Weights of a small contrastive image-text model.
Data: trained on photos with spoken descriptions (Open Images, Localized Narratives), 203450 training examples, 20.4 epochs.
Rows from block 3 of the text encoder of a small contrastive image-text model, named by matrix and row number. Rows with one number belong to one neuron. Each number is 128 + 24 x the weight over its row's rms, rounded and kept within 0 to 255. All counts start at 0. Numbers have three digits each.
Before each neuron's rows are labels from the 100 texts, of 14848, where the neuron reaches its highest value: "fires on" is the input token at the peak. Only what is clearly more common there than usual is listed. The data: photos with spoken descriptions (Open Images, Localized Narratives). In brackets: how many of the 100, against the usual share in percent.
# fc1: MLP up (text_encoder.blocks.3.mlp.fc1.weight, 768x192), inputs 0-95
# fc2: MLP down (text_encoder.blocks.3.mlp.fc2.weight, 192x768, transposed), outputs 0-95

fires on: "lights" (23 vs 0.1); "bottles" (10 vs 0.1); "lamp" (8 vs 0); "stand" (8 vs 0)
fc1.510:085157157074130093117118116115114115160120100171142117092087151162141116099116099148157152148136103135152118105127093131143085167091092154133158100120107113129127104126124127118120111125111156119141156105146086136130117085102150101106122113134169139139147124122104122145102141116136161162
fc2.510:123147150126135129145124146125127139101122135121126127156061145148131168082127145106155137160112133095141180111107101137146107100115092111122093156162128121118112104120113140107125128101093147095138142122084128157097160122137135151112141118125141138128117146119164130134118144095120153135

fires on: "back" (25 vs 0.1); "backside" (15 vs 0); "backdrop" (9 vs 0)
fc1.557:129160124112108123168141122079113104144131119172131182116119098140113127161137142110110164123150135106136151144118106131137090121152160104111114135148139130101149136084106154098120120155114143125132111129096117137097142150088100102106173142138168122162156135096130145087122112169102155104
fc2.557:157104139062115114125145132128113150105116096165117095125140139086116111141173138181134137105083144133132120084143123112102132134147133130171125135136112153133131163153095092157139092132119109113123139109149092084095161124116127141155129141122128099078128122124131090094134100140114154146

fires on: "back" (48 vs 0.1); "behind" (15 vs 0.2)
fc1.164:131180115145103091117133130103094124140143116153146169113107124147144133097156144100087164099108100131069150119155121133157116110101153104105098116105145107110107138075097096107153115118125143070169122129098111151128071130115122142095145163140137130152172124158091112106114139121080148133
fc2.164:133113142107094107120090111146118138094147086134125123122126149158127086134147132118100139122099153142148141095106120081171131161132159140154149108138089081127133139113109102126159111109103168141111190134128120131100147077106099119143138155152120119118130113135113107097163088104138168103

fires on: "," (36 vs 3.8); "are" (28 vs 2.2); "a" (22 vs 4.6)
fc1.67:133174143090103105123134122119108149123111105194145152124116101134143129119139137100135184106118109153098085144120095136107078155124106149146144116109147132110109107105135121088128125180107164097145131119139093116112132137098160083119149115103194126160155131142137151129129107134121153128
fc2.67:105119133129122144125085151075133124125156104111047121082163149143128111172103092182120130103195152115133113108132147114173127139142136126176092130125118103164130128141146116130136149117128110107152108147137134112165129093130145139152138126137103122102125138112160151111140120081169132126

fires on: "is" (12 vs 3.6); "clothes" (9 vs 0); "hat" (7 vs 0)
fc1.728:129166172123133099170118105128126149105108091130097120113115089129116134110131117082151150124112071146136141084134104114150070106137131126124130098085124112123130133129125100095168135134095169104172150141123087103150107104139145108153193154122143102128147108150108149109134105139104131098
fc2.728:120100092156158177125120153144127155150135144123111104126139152114122126103097134121168098131150130134112120129148135159119119109096110129135132135170083121116128134179130120147099096103151097111130130173110121140115127159119131095131150109137120154142139085162116154126097165109099134142

fires on: "trees" (12 vs 0.7); "a" (11 vs 4.6); "television" (9 vs 0); "lights" (9 vs 0.1)
fc1.575:144161157073121124126158108117108129123111083186171135120102086128160149108117140101162177098117139109129106095121067151109096096096140136152146128144111123137134176119122137102160139172115162132166099107130090140093148148147137091123152125124142124171133143119144128099149142137127135144
fc2.575:116109109153147173112096135131121138103123103111123119114128133156089126178117110158124103116130156117129130137131146153163104091177134122148085144121144100116102135149113130113087147123136088143112134133166160117139111118130137081146139081147120121091132149112115137086126105113140132139

fires on: "trees" (19 vs 0.7); "in" (12 vs 5); "," (11 vs 3.8)
fc1.231:117173167084121115133142120154118153128119075160146105139117104149152127121127138118133179114088126098105125146144058118141082113146115128138147114104143119133143144132122135081087124150083178107146116127137101115133127137106137082157143092122132123169140130117123149143152109155128163128
fc2.231:109157148086142108124124129121148113152125080174115096135124151132122127077076097087116129119143159092102148089131135126105129145120153099133140128117109087096126153120143125140148128131137132139144130128147124128118187120120111182142097141113186126065140148103109100121156154122130080129

fires on: "is" (27 vs 3.6); "top" (17 vs 0.3)
fc1.98:106126128106107120097110096165143122180089097104154117082125096090115070138153162146161145102116101125157131138175134129140127106111117111104112081100127115155111103141125147116134128122150177137126097123102142126139110098106111114142151101111089120127133112142100110123130135112131121126
fc2.98:130109105162146154089113107152137159122099130119144150105148091145072138130131150142084110114148117137130104135106133116099129125105126149157125090146147089136142145100124142145108144098143137152131133128148126141104076112139137070103164120140094154144144164098140107127096156160148155134

fires on: "shirt" (98 vs 0.1)
fc1.475:131136177098147139119129136102126096171144094137122147124140088161140130124112141114109140105124141105120133126142080121137114126125117144191126109120123135142162186146139140104121134210124159142160126107153099083159158126165143104159166119114128124172123133135138133111165149154115133106
fc2.475:133143151163124128122131148134130113125157163141086143173110119142122121117116132097125132116121075126172137117106116093119091157131102124088120122151120158144130123142122135120143114118124086111120128146125128129084088171152137125089100109150157125122134111128130148153130134140103154148

fires on: "shirt" (59 vs 0.1); "glasses" (30 vs 0.1)
fc1.245:105175175096139121151123117094126138162158093169143160148140099140133136137129127112108173097112129095113110132145069122127077141153118140129136137120103124140155102122133150106124118172113169106169136125114093094144143137141144108168154112116162130152150117154139142100115153133105147100
fc2.245:135117134133123139087132165156151132129132158092111184168138125092143134115126118098192132106121127104101142140120114141093102152137141125124128091151147138157117140138130117099115104123126117150092104148109147158136080135171109110139114105149141124163122162108139147122103144155131139117

fires on: "is" (40 vs 3.6); "we" (9 vs 2.4); "can" (7 vs 3.3)
fc1.225:098156132118137111090133131139142165110099116130158104128114122101159119081116100133139183168135127088126109153095134153131096112149119146118161110100121134144109136139137146093102130130136115175104122172127110153138091123149138068106091112125135137179136121119137158152122147125185130118
fc2.225:103116161166140137112114146134123143152144165126148120113133099073108131143142121118140133116133108142156117131123152131127163091123117188105142145126110123148088085126171112152106151088169114150101136135100089162102093103149156090091123112132100138146133130130107145156111119139162114165

fires on: "trees" (47 vs 0.7); "see" (12 vs 3.4)
fc1.632:118155119140104119134118110158160150122112121120140120129104060136130132100117145071149149152090122094160084117124111127147121135105120163094145157118110141109109134105138159131106145176134140083153115086123124154150118077144101145120158153131128111138129134124127125097152145106138119126
fc2.632:127130117077132123124132089148158167151137101146131148123131120132120092111108093139142134082150141103090072132150065119085151141102160098129150122142155132151145121126157128147144165169122135153113113133092109166137150126152130130176123144138110133098153163138162141085143110149145120120

fires on: "this" (35 vs 2.6); "in" (28 vs 5); "," (14 vs 3.8)
fc1.464:144092100158111151091123119144146144122113167112133157122131139139132134096202094141129090123090145085099097135146106129106166115137115134111141139135133109130136098153112118167124122177096086114093101118121148148112121103147117161101081133138119128104159105117136164145101119107151171132
fc2.464:129132128123126058129117119126128129126132126209131128121129122129129144128255123126130212126120127127130127127134109126130231127131122137128129128123122124125124130127122119217128128142120198124132130131130045124126128126123125129129199211132130124134134122132128140126189130126126137123

fires on: "is" (24 vs 3.6); "right" (11 vs 0.4)
fc1.161:151190162089149115146137121113139114122113087167154107120146090123149141122138131104119194122127113114138125129119104142101065127125134147131130116120145125116161148119118121073125127156123165142165108151108095124156130123111122066113149115129163123177148118142135138103139096142091139110
fc2.161:149143115131128104134127101120146115157103078147083098107147123097129110144107141145140121121146143149082125108116145115142132093144160143149127111102135154098124136140134111168149129093143134125114116148167072146138153116079109099154141125131170137060128145143176127126093125141181120128

fires on: "," (16 vs 3.8); "people" (9 vs 0.7)
fc1.11:115162175084136132161117115140163148141121061148116114122111093132144139117130126120139166135136156132129118113116090137110089127143150138156117097094136111130131149142112122105108127174119179097182108130150076126148126149138120112146170127125124105169162124121100145114178124133163159108
fc2.11:120115091104107106150118150102144112132121088176102142132125167128139115117108108148101136142153116163079141129112177142095150100115119117114146114114143149122156126165139123178155123093148123120136124121113092119114171113105119193134090147133167137079088140106116115175145143123120087092

fires on: "back" (7 vs 0.1)
fc1.22:151173152121141093114123123121095130126118121141141132066111073121103122127130134085110170093105084116146098152146097117134083104090137144119115124140149119105123147133091103082126130131134160144162133134106109112140123109130150095148175113113160099178132112143129147128102112165089124121
fc2.22:106102128180165179093121184134100093098155158092140128145119100149142124125125117133111089113128117152134098127105132117142102128129112141112136133099133129114136102168146155109115101113135066129117104126125149120140087098135172090116142117113147124137125120115163181133122166141152162097

fires on: "him" (22 vs 0.1); "shirt" (11 vs 0.1)
fc1.685:117154182081155112138101124134145093115152093167162123127125092118101136142139138099109155130123124149079094134151083113135094139130161117168125113087156122138157149130111147101131153166116168109181131108164069118140146160105131102144172104109164106160147153148079130128126150149137121080
fc2.685:121160105107133132089129201140112167113152124108096171173141143131136123107108104168140170126162147077104140164138129097129100125138140138121160134110117113156112136076124132076098148153105148118111071153091164140139121125106117136132134107150146132150129156113112116121117112136171132115

fires on: "trees" (57 vs 0.7); "a" (13 vs 4.6); "in" (12 vs 5)
fc1.614:122186178088114104139149103117125117104123088169113123147108119143145116141133130112145161121126113120153123109141083122131099138118137120160128121152117120124125153087110112092123143176098177123171100164154083083114154138119101104150181144135162125163123112117135148126157110149115140137
fc2.614:096097147094115107070115139137123118110127085097145156167145109133130101134143140172112099138091116103107153119127154125134162108114153112115128120107092100135138151150105122124167093111087121146106132119106114114072132094120095124163083139138158110095134137111093095086141105090121135149

fires on: "him" (22 vs 0.1); "yellow" (10 vs 0); "holding" (8 vs 0.5)
fc1.580:100131129077154129101089136138127117130129103151193139125082118119102148108131158124117161114129102147085085147156085099121135138120150116130125094127126144135111153124079109130135140139097167132136126102165111109109130134094182094111107092144112094143115140160090132143149130156140134103
fc2.580:090144124088090133109131152166154159137157089121069137137143157127092119142142109125132141133158154071122113081159098114164129103126129078181151115142125141146141134125144106119119148130101140120124145117095132141151111123108147094159128122112137080104134155138167145102116091098177161093

fires on: "trees" (8 vs 0.7)
fc1.539:116162127072136112121141152156111115114114110177152088107143134166126115101107114118161162090147132133117145129156069129101115132140132160142113106124133104133112141084112109115159119162115160103179103140143078115152161081138131105101142128095166094182122125138112124129133094140137148121
fc2.539:130124114138132150094128149142147122115109139112138139173074128110100118109096116166135091124102097116045091134137144119142083149171132113107152137098155171122098180138091147100124160152135090143124068134126152122147102126153165110135150092125093108126135168128127132120134149128146112134

fires on: "," (41 vs 3.8); "are" (23 vs 2.2); "a" (13 vs 4.6); "which" (7 vs 0.3)
fc1.378:145174152090100118146109116128144138101152094175146142127116098091128146139119127099126181139115139137137124131133085141129081124118130164149099137104134096127143143102134097087105143178073159100173138127114100090132132132147137078122144092130180097169172089124114155137119093135119144147
fc2.378:116125079156100165106086092137101157145183134133168123105190125196107095134145133112112132108110135130135134148107127099072111117110120116097166175132093161095154098152133131129115079116111094149151113143135137106108117165155118108127141088116148129160109091154179136130080144132120121144

fires on: "trees" (23 vs 0.7); "buildings" (8 vs 0.3)
fc1.591:112189146093121112124143117125126112150146103180125114126108090168152110109136121130119178134133120126097108136135077101121101105091134155176125115089144106149175138102104134094138145123078165111142111110162097127127135122115117094147150125128155132170114140140079115150131124150133165109
fc2.591:119102168119138088070137118115096081141105091157103088113140154138112151127122105140091107145132123074117135143146158104107145093166146102116121094132094122101152161153115153163153152117137112113142120172133088119138110138132111120162120157146110117106130151156146128128149135147149131126

fires on: "shirt" (48 vs 0.1); "him" (18 vs 0.1); "his" (13 vs 0.1)
fc1.754:137169169090138122130145135117132154141125101169158140132136089157128145131112122129116182111145114083106119123133088139104072132113147134154123105135117099111144134123109111079125129147104165120167121112146099088118130146142122063152153108108167122183157136150126130119139145140101152103
fc2.754:117088149135124136125111115122121150139136130113108147127121125145108116152092066172152110098143128147082111164113139154129145114160129117136128110147100125097102086158115127129134123068161113120113121122164123101129142097121156107124123099147148113062150109130157130119117092084146109104

fires on: "," (13 vs 3.8); "frame" (11 vs 0); "board" (8 vs 0.1)
fc1.637:106135189076121126112112113158124130131113079129163119129112109149139133104128105125158157147108119107145112111125075123142094137101141154150139115117113101128117166159107129105140135134097169150162118160156076106091151120125127085144151103124120144186127108123101163148160130147125145133
fc2.637:102115100097130107086111093168145125149122079169109146105141138147160127131105140147114104148147143119143117108154096130096121120079116137134109075137168117135155092129127126164133110121130130189110180191100083147113151146111134130153116144120141133114124159079099104117130125110147128147

fires on: "," (50 vs 3.8); "a" (22 vs 4.6); "are" (19 vs 2.2)
fc1.12:131162183095158104151133123107145101139112096162153135101112082130141153117136138136110165144141112130121117108129076145105074101084146130133122137107123112132143137161117120101140116183117152097159113131134057098122132116113128096126136096121187082172165111133118156101113102117128165132
fc2.12:143107120085134130120146118124138142136147075152082103094147124118083115145101111160142154146136143136119147113132150143137158128147112099159109105107149139113097131136139098149146136125130128102120134160135121130122157108122147119158066135135133148061063141129142120138140105097158116136

fires on: "is" (21 vs 3.6); "some" (20 vs 0.8); "we" (14 vs 2.4)
fc1.114:119163173072128094150099116131140123113133073183151112119109079132142138113132114107115154132123111101122108105117096142147091115149142129142118091130141122107144143116114136113145111154114187131169112131141070117124164134135122119137189148125162119167142080152102139101133135127100148122
fc2.114:124155143163096095099132140099131134156134136150117137138125124170109129155106124115124164120136132134135133104114169168102177139144115161124155100126129100109111110154100122153129113053195124121117183112122114143106106112115094071124137178130144169126097184105100105142165153079130143138

fires on: "this" (38 vs 2.6); "at" (27 vs 0.6); "in" (16 vs 5)
fc1.627:123154108148098119131113085101118124164150146148127137095097105152130159087155110063146161123133098124107135136163097094144140103150111090110124130118122120122178144082118107119122133130114122075131118102106151082128098139134118105102106119140117091175180121163133120153107102125084150106
fc2.627:135108095190139087119121151132158104116153150183124110123106133112130123132123097112138191134088094155135151108141143143140196128112116133131147134132101123120087100090134116184150136101131162098120140138115067117127109110143143081090172180149083139147128127139117124139163136106129136156