config.yaml
horizontal_flip: true
loss: "sigmoid"
encoder_stem: "deep"
encoder_avg_pool_shortcut: true
encoder_widths: [64, 128, 256]
text_encoder_width: 192
text_encoder_head_dim: 48
text_encoder_qk_norm: false
text_encoder_positions: "learned"
init: "torch_default"
beta2: 0.98
Rows from block 2 of the text encoder, named by matrix and row number. Rows with one number belong to one attention dimension. Each number is 500 + 50 x the weight over its row's rms, rounded and kept within 0 to 999. All counts start at 0. Numbers have three digits each. After the name is the row's rms in percent of the matrix's.
# v: attention query, key and value (stacked) (text_encoder.blocks.2.attn.qkv.weight, 576x192, the v third), inputs 128-191
# proj: attention output (text_encoder.blocks.2.attn.proj.weight, 192x192, transposed), outputs 128-191
v.38 076:417547500536542567518445538449547511531442519547597532544525520478494529454483484437422533417451405499508469504467515414457481585511554491596465474457428577462428481479552432511530575439477454
proj.38 077:432531452543637542458474527528428490585460628485429462523429537522543413452531461480540469475470470489541544467537498572462441475445572525394507526502465595581510534525575486494516543466555538
v.39 073:446501491543528514535458448497535445479502547564420493442543503542514563503512493504571471486538288533465567513548455464496451479515556410546526616520481573472434519541461512528535437486538489
proj.39 078:554494465482620438592508525508507562533493543540431527446496544491525536517459558540518441493453389455537413498564503556571510493503483528444514541560520517505468573495634347515522526435486524
v.40 120:369495491547481488472542394485555398512482471457474584519475539493514525492454522497453501434507474569537453493540646528548570536598451541535502474541532583577526520557509471432534564542449463
proj.40 119:517518499583442576538418407554434490513522477467501413485409475617486492504430429461556505494523452435487598481516514417511374432410566471416510483545530427483434515470473554422543547457494483
v.41 111:399420509551507450447559501497522464525565514499417581549443464503514446485499423402539509519507476477486461519543564586537603538500452493515485504504541445555582510460483520558521563516542361
proj.41 124:469504662493419582574484498481468478477456497492569538498536457557599498473469497547472468484525439527551512481402481470424531533502488448557416468461468513517467517525565511449605603442505502
v.42 115:524509490518505504511492549482421395484465585428548551515536524504538458487474536566410489506496472490438497488547475536450374512534511481528522502569532528525485525487477525434561504446533569
proj.42 114:466475422407454478514462555545575498504425456549467497492563531575488439456459556512426521556424513543529376586470526548500566476570548512509529553523479398412420443516433491537499532480424555
v.43 133:537506490458504476394525427480564450511485541425497445520525487518493541499601513511441512526369554512519571565479414469472413424343515504511518512414588455561496456579563473439440473498502462
proj.43 128:581613432438549496408503453518554477491535507492475558546517452442419445536541544424549498580596486549508514601497551483519585371559550551544495490551493517446482431441487499524425444540485460
v.44 125:548491488483505453385528434470580440489537525432496455569504454487499537504585491530499511484422578510544456527493395477513468517355477541491548518447519484545449491593644500405430531545458452
proj.44 127:541570523549472548416519460458534481495567434494564532489467456405497497635543509406521450564559508572399537486491518494473536394551563506525545494494480532413505507479455488517496442555468405
v.45 101:382498507550500454588551465494399452486501461449474605422524501559468522550443541507383508422507387554558474504488606536484491507602477537490524521509474613512524475553438519461619550541485585
proj.45 105:475457461468460533499400486549460538475478433418502467504487535617464469534461440429542536445521466381461407543496544501523427480478514419411550543538541411459464490517545500424496575415420544
v.46 079:481539530510506464462515467577504484463500527413386493407531543552488543510548547666528505624464439506495441466430567496513490441361509469531520510555465549457507461524543496513536511568598540
proj.46 074:567484553421360567519511450465578540451516413520549558430581521557522470510458477524519575507517433478415410544467511553412541534440463437459556454462531449527547510478526440494504574472454487
v.47 090:582472484485511601533470517458489539561517447539589509492519465497505424525441526337589506449549541438472518481469447481480524525562515465457503430558486486538484486418487469487497521400399467
proj.47 086:408507458546626476506550516466481459539459581460511461478454463444480504483538556515440398511504526468567570449493440582487484534509534558501469525421483524434486486510485575535451391553503516
v.48 121:471565497462502483564542440487420452548509482454495455498491451612531456536424517469509479480577578586484532452497505476445572490522532560499487435600425603491598519566559440521495531545384461
proj.48 133:391524539578532492384546484473520515479476540447553491518506490381565504537456514420435505538436434498517512465539528486564531576494523436544521497481437602538533600475403542454583465513537420
v.49 102:553424483446493546487443536512574483474511494499549488474477522595511491430513525448501493481464507481473481497514402559551478436496559443486464503484435474576426467558490474428419491431522473
proj.49 104:602479471507554521564465442531452478498587505471486524471559516476439502521503416578506436454450534508488571496472521572535471408533474627476538431508514448475491444403580544541459513553490495
v.50 111:503600500509517435469438403490462446570479491491514393546486450607478490578524504440467470476518541596491449455512469383442539499411512524545431403551491592461559522584590380472539507516434474
proj.50 108:397563571543559449463425485481514544483543495471510512520504490479569488509474519437377473521489425406597504481561521504491530554528553428483463492478463639520479483456524601429511530503494416
v.51 113:399470504533491501535473508541495636540524536511425480469518533498470484537482443560515521500536494389517470501483554519541459546473525518504459496535550476577513540576461554465497478536465468
proj.51 118:449522479483456515536556508397455463517431434488496499599469433506514494482440501551425476561523491581407382507443479558591495537473516548449487458449486376468449590545478489477497516413475469
v.52 082:515455526568522508519513544557487462509480562434545577513542483623465430537490528660580494390530492542450597468511443551547471529519379558525537505514437397584464553485600461538503431543576565
proj.52 082:564500526550494570476436563503473442546516502530432451494477490482445536525508572462445602559482492506438610524596483570592490538450488450535506545506452519534480572458407602519547548496470520
v.53 076:467481483551521659596423410508505534526511548395435518355532465448498477487489578502392527502445551535573542488473515574429524440586486428508486499507467567582587463606383447347516441483565540
proj.53 082:487497441547483506466488498513519486516536490396631445504535431474563478453449523533535470489585449467524490436301481537606400535476609554526500500483567407454385461485493549535484520506578498
v.54 104:488511488413486558609597505472486436493515568533536567455457415505532441518448538518529496465546510561462553542569476591413557503502532507491538495636454533518594523539442492534479619510453522
proj.54 103:539546460513495472443468474514491455453461626508476487572545467408502564435475542514496585518473494501470486513423505472606466507404445532523500488478445510519480573454395509542571499493494500
v.55 118:513499490556494543512502472506574645474497434400467450528532548463560419528473572560411493439440446493530496425523412569537446393511450488500434593612490516481473471507483398435485493441528575
proj.55 142:397457441603609490523494462530489407503545472413550447512450464468596528554512463479465398445524548529502496385474494468600490539498605564449448524445540436487537496520588542447507490580621490
v.56 074:460465507574546498587512481575495632493507549487451557524570494572480509552497467550469539497517508433436559498471493573517441479583455541538525496497433428563561573539467475495483562509518564
proj.56 071:481488457538467596520397542590408503520446472492379444541505459603470509438481507418476557551513506529451458522511459556634494470400623514497513499538534455498414555490516605508521584400500502
v.57 127:517548495468505532466549493498490339477486558521594552475470548510524482501577561457474492485502457631463553488583447583499502525497533506543577464535571450513543500466455541543492485564522440
proj.57 131:562553490521492495409420496578502441466622544470591489536515498408448580564556486439496552488547522427448572510556482414569442383523467433486524488560513495399504486503430504557490521503488524
v.58 077:510463528490522533445423506478540436458472472482595388497476551545545426526588464400512502434515463583491434430630433569496487500489511472458551491696472527415492531464548486547461378457464449
proj.58 080:541495518604519481469488476529530515507471463483598491514636553476541537652497439426452491456492494532410615477556512423651462571508523419471461501460513451481515499458380510489566526553517481
v.59 127:508518508541486456486503491519535427471482546458567569528507453502535415511603524581442494417409452552515524519537405543451374443442477490528503566509552453468499515537428498480570531505543528
proj.59 113:459570463541594427498365540609463404492549563504460471528495461503582530491550572495472424447555567428515498447444496465552473446430563579482518496493437488525452422485597486496459545537472485
v.60 091:421470495528500514539517478601432527502530568417479550452522497467539499496506389511518478472509575459457534450435607466418502628489471564473482469420518636462460536576429549492472540618537562
proj.60 080:493508515485439566399447554456471545505517476519509537495340461475526475509502627468519509524508424515447456512450503558501545550565415517500496495481434509566585581467473526482453509478415443
v.61 075:549549450499521410543551488453426530504497442600521558574490432393521565499429508537503462555505444444537521549496519431497503385485571494476467547447449492526506486421416485530565648450461492
proj.61 095:514513441406561457547543497527499517450475614556401521457507525516518503320507473566561536516457531494620415538434503511409551455429473537558510488521505584548465496515553433473503452516509523
v.62 080:511485497398497444421531495539455456513526485514521468521483518460564501437514468434573480546528501479462361504482558468542484568419603465468415543440530588493440478497455561477469533464453465
proj.62 079:532520533448542504508562478469509538453530564492461577462408525428448495452531461561560447464426489479505493516486514594424578412581375627532501444520426574512630503419552410513405407546434463
v.63 094:414450521517517529496480456537472431499513552445426556409532501536482491464484450561544515470488598522503522554463533497452454532502478506529459503408597504493479516530429609502456426585494488
proj.63 099:577506472538405529413524525481463518505566452460575529488391485427465453596476590487556471507481483525362546522449548520535454491544426571492526483502434411525541593423458476521445526526454512
v.64 073:507487490509513578451506546467468531503483567398505417467474522447466477535557517454453492477485548578567502498461502489463545539471496440490524525574403573509532465572598391453513366473558501
proj.64 074:503506541512501461504475520519545523497557462448521467507501489482614503491490481575511470474512478442540518401357518507500523612550458523472472551457533560394443494513559529547406446464529499
v.65 122:569504502466475468497535562559445494501509473424600508565508534465560450436534478438489476477449519440441547436490496526557524529553420581491490516470392541542406505534499399391530504531551562
proj.65 145:371510595544595442484483529490487427517515546488499555513464468431601524479539501527408422483531533477618501426487494565472587493525499522536537480487478634516569476577555503499510512522466467
v.66 094:476501508505510464471400495509505512464518457487495396503507532484470528531566345410566503411533555493436366484485588375465473532458506481440435494421505617362479530507502538553473414479487498
proj.66 092:594508517463463493524482504464539619481494433539442547459458575586449416571475496461580499455444529498458586548524554519388512534527468480465478498494477525526521456424547465507420494509436457
v.67 091:447473494558517503565443513528458452513507494494520505541495487547500424568507429550518472370550567564468440475554484514402512568413429554465577517572423557465497566527562441559459501512521555
proj.67 107:537514530538433537502442517482496565570430467547394488534543511613490498485481563443496612511478487476461580536542518503534498640412518429498484538495466561542426552448410569496564527461446464
v.68 120:510543498441509477502454404462458422532473549497474524524483481584436601501401511442433501517608565582512630511463560424441569472487568505543497392448489520528622510507577483542436498552421464
proj.68 099:566468448568461522438527479509500575501539450445543429454504542456451483560492474388531574554419417473483554504543503477523426479478468432457516439523525521514449577461397554473535538465533499
v.69 119:454576510496509432533509507514387363555514451479548442490479446565537479505538501471540488510508523582459474504482499471425530527530501569503571470465465535439542501527564501535544486512439494
proj.69 140:409544588487500478415493533515536543517371585538469531509606525481527503460479533467488545499483456444584526548555535486439566567477529407619559536514437649549484464494415503503578467477456443
v.70 101:426542498537508441504440451551446432545517538532516482501460475524502496547560468516458500455539503557516438516475601473415492594449471533522579445470585529401536531527514546527523471583483510
proj.70 113:469547554469394484452414540458497532552428446566492497552564480577512517514476567431492574518527448425458473556557512440481468577453546361481501526503481506474406476550434519503519541381433453
v.71 091:539514511482507436546458516554544503469561454557518500601473544544472489483558376398546487419560496437377401502532606478515474509487473499453459454342557486445454512509480518534491541505504483
proj.71 105:555496492423458554542418469477502511504475393523418515479550536623401434539497481405510561502453576472476542604618480513389503403499554406411500476530473495496471392527600547532472543447422453
v.72 116:471485502587495532505606578524531571477515427482476480456533514465563406521535507580627505501424442479471390465542428576554427487549425524473477605598583466482452493438453537541609521450545485
proj.72 091:423520529453567509520552508501528442445480591527467546521429486501538517465497575573455437460556599556494459503504480488497587550528529546546449600485427482509580466512600432491461406594564521
v.73 085:435471506488523453480462544595463611524530512427555415434488548562516480526548427393469503517490573488418462488403539424501513604558547582488479451415490527498487484622541500488511495503531484
proj.73 082:532496562464492626485407546538488553470518448485491464540449471483493473549499478437443488469498497458498474503597507547479571509582571452450533506499475530450566430451594627465424477459446480
v.74 119:493537494488488481540537552508481654509528480512464467545483421387492467527472461537533495511522431414456445543489571434429512540483473518491483522494473539464477506519525438484521583454504655
proj.74 124:440503491443539503554490539442541471508341532538384486519520483577554506410482521538470491513514507512575398505430441559427568583439496520537487551411491533562490455558552502494496486445489490
v.75 094:446409508510487475444513482451438542512486545507492551472523454471543513455449488580551496621472486443558577518394518380549470532448611483501407432496544516571429490519425585482487524469458459
proj.75 115:532522490484553525509593526462481537474499586520527527466431501421494501497521492593486384535473457537517442471443488591493525482582410639586542468464486474572634555404496459468466418560490502
v.76 111:574591507493504471461481511467543518493501485548505451571458515463463545537546514417503485509534422537474442496510552448509551524520435513518553471456560454435515474414612451543528497483551554
proj.76 116:521496512443473495541411485525567481481483440545460469484552524618445521496519481431478595501532541437563549556592461416388483468509558339439466552510564529442437372600524531528489541441510531
v.77 115:448482492536500557550544548507502477496532493525524457408497509513565419529567511510601499494428507500488386482550439585534507566562487499453549513638497531475466492523448562527539512492515433
proj.77 085:448607602452471487485475476475516468473483570544524585588506442469518528484443550586440493481554506508455497515502544483529552540548534485558521550521448507437543482516471462570526464516461472
v.78 070:497439547516507479370523581516517437525471501441608441483467442606515478515546519548560479429503464563511569477447445481629562522546434556517553453559555405557500515497672472536528354496522481
proj.78 071:549461543522517526420435554543492466508532509531541471519556542429497533582518485470408559507480520502466591504592511472536477535560483424471481540457470567485453488481401601500581549502486515
v.79 114:519526495513511574535585459428558603483500457471417477482510498476509467545396579536524514504527457555492507474550454541505514414541486481502441521648547491495572476429510449547502556442462501
proj.79 108:463448402575569525476577420509542450418541511410568424487421502439514523553490479444490485503479540543479505445523468448594476532503552508454412552462516429492562558480520528464522440602674532
v.80 094:466510520520505517521411473513578444471520483474476445424510571621473434476510506460449510471504524555452461518515450518480437471547502494566452456427613453439490479522457575498434427564491441
proj.80 112:499501473566461519479484447505472461511569390415612479535481501467445468659477472400496458475504563492405592503556515405563440441562564481422539463528496376452541465461529548499455514530508505
v.81 088:485465469473464460487557475485466509535520490514570544479456401499570532474384561506532488613438504483510577471418483469603536481549603528528523444422527464579492499533497524424513580401447525
proj.81 109:471472487473561552443546519486520563453456655531512584457534486430532505416509512588497463528499454508565439488477544542484573539541462583642511460499510539561525478454481529462574462520491494
v.82 118:551557514511504415407454513526475598496464449481463495596544527447429557504504417499487478528524470405486503483466550369524469465418470537538403525365535480540462516472548436463539455521516551
proj.82 101:456447483496589472555543559462487494509518466496429484450446544534540466460554454506473421531525537540610439488484441559394549474501453557493467473455502554578505478538627470394408506517500494
v.83 085:443455532491504576527386490536518438486544507398495437423500551547494506478603390374497517442495629539494459461465558513457472562515482430454457495476487627427490489582456525453437374535505456
proj.83 097:518505551544419489430486468464505554525555401465612553489504499493520432670463501460536421460490478487401576459515558529509453537579516485445490492494478470473525484451476504541455524541475445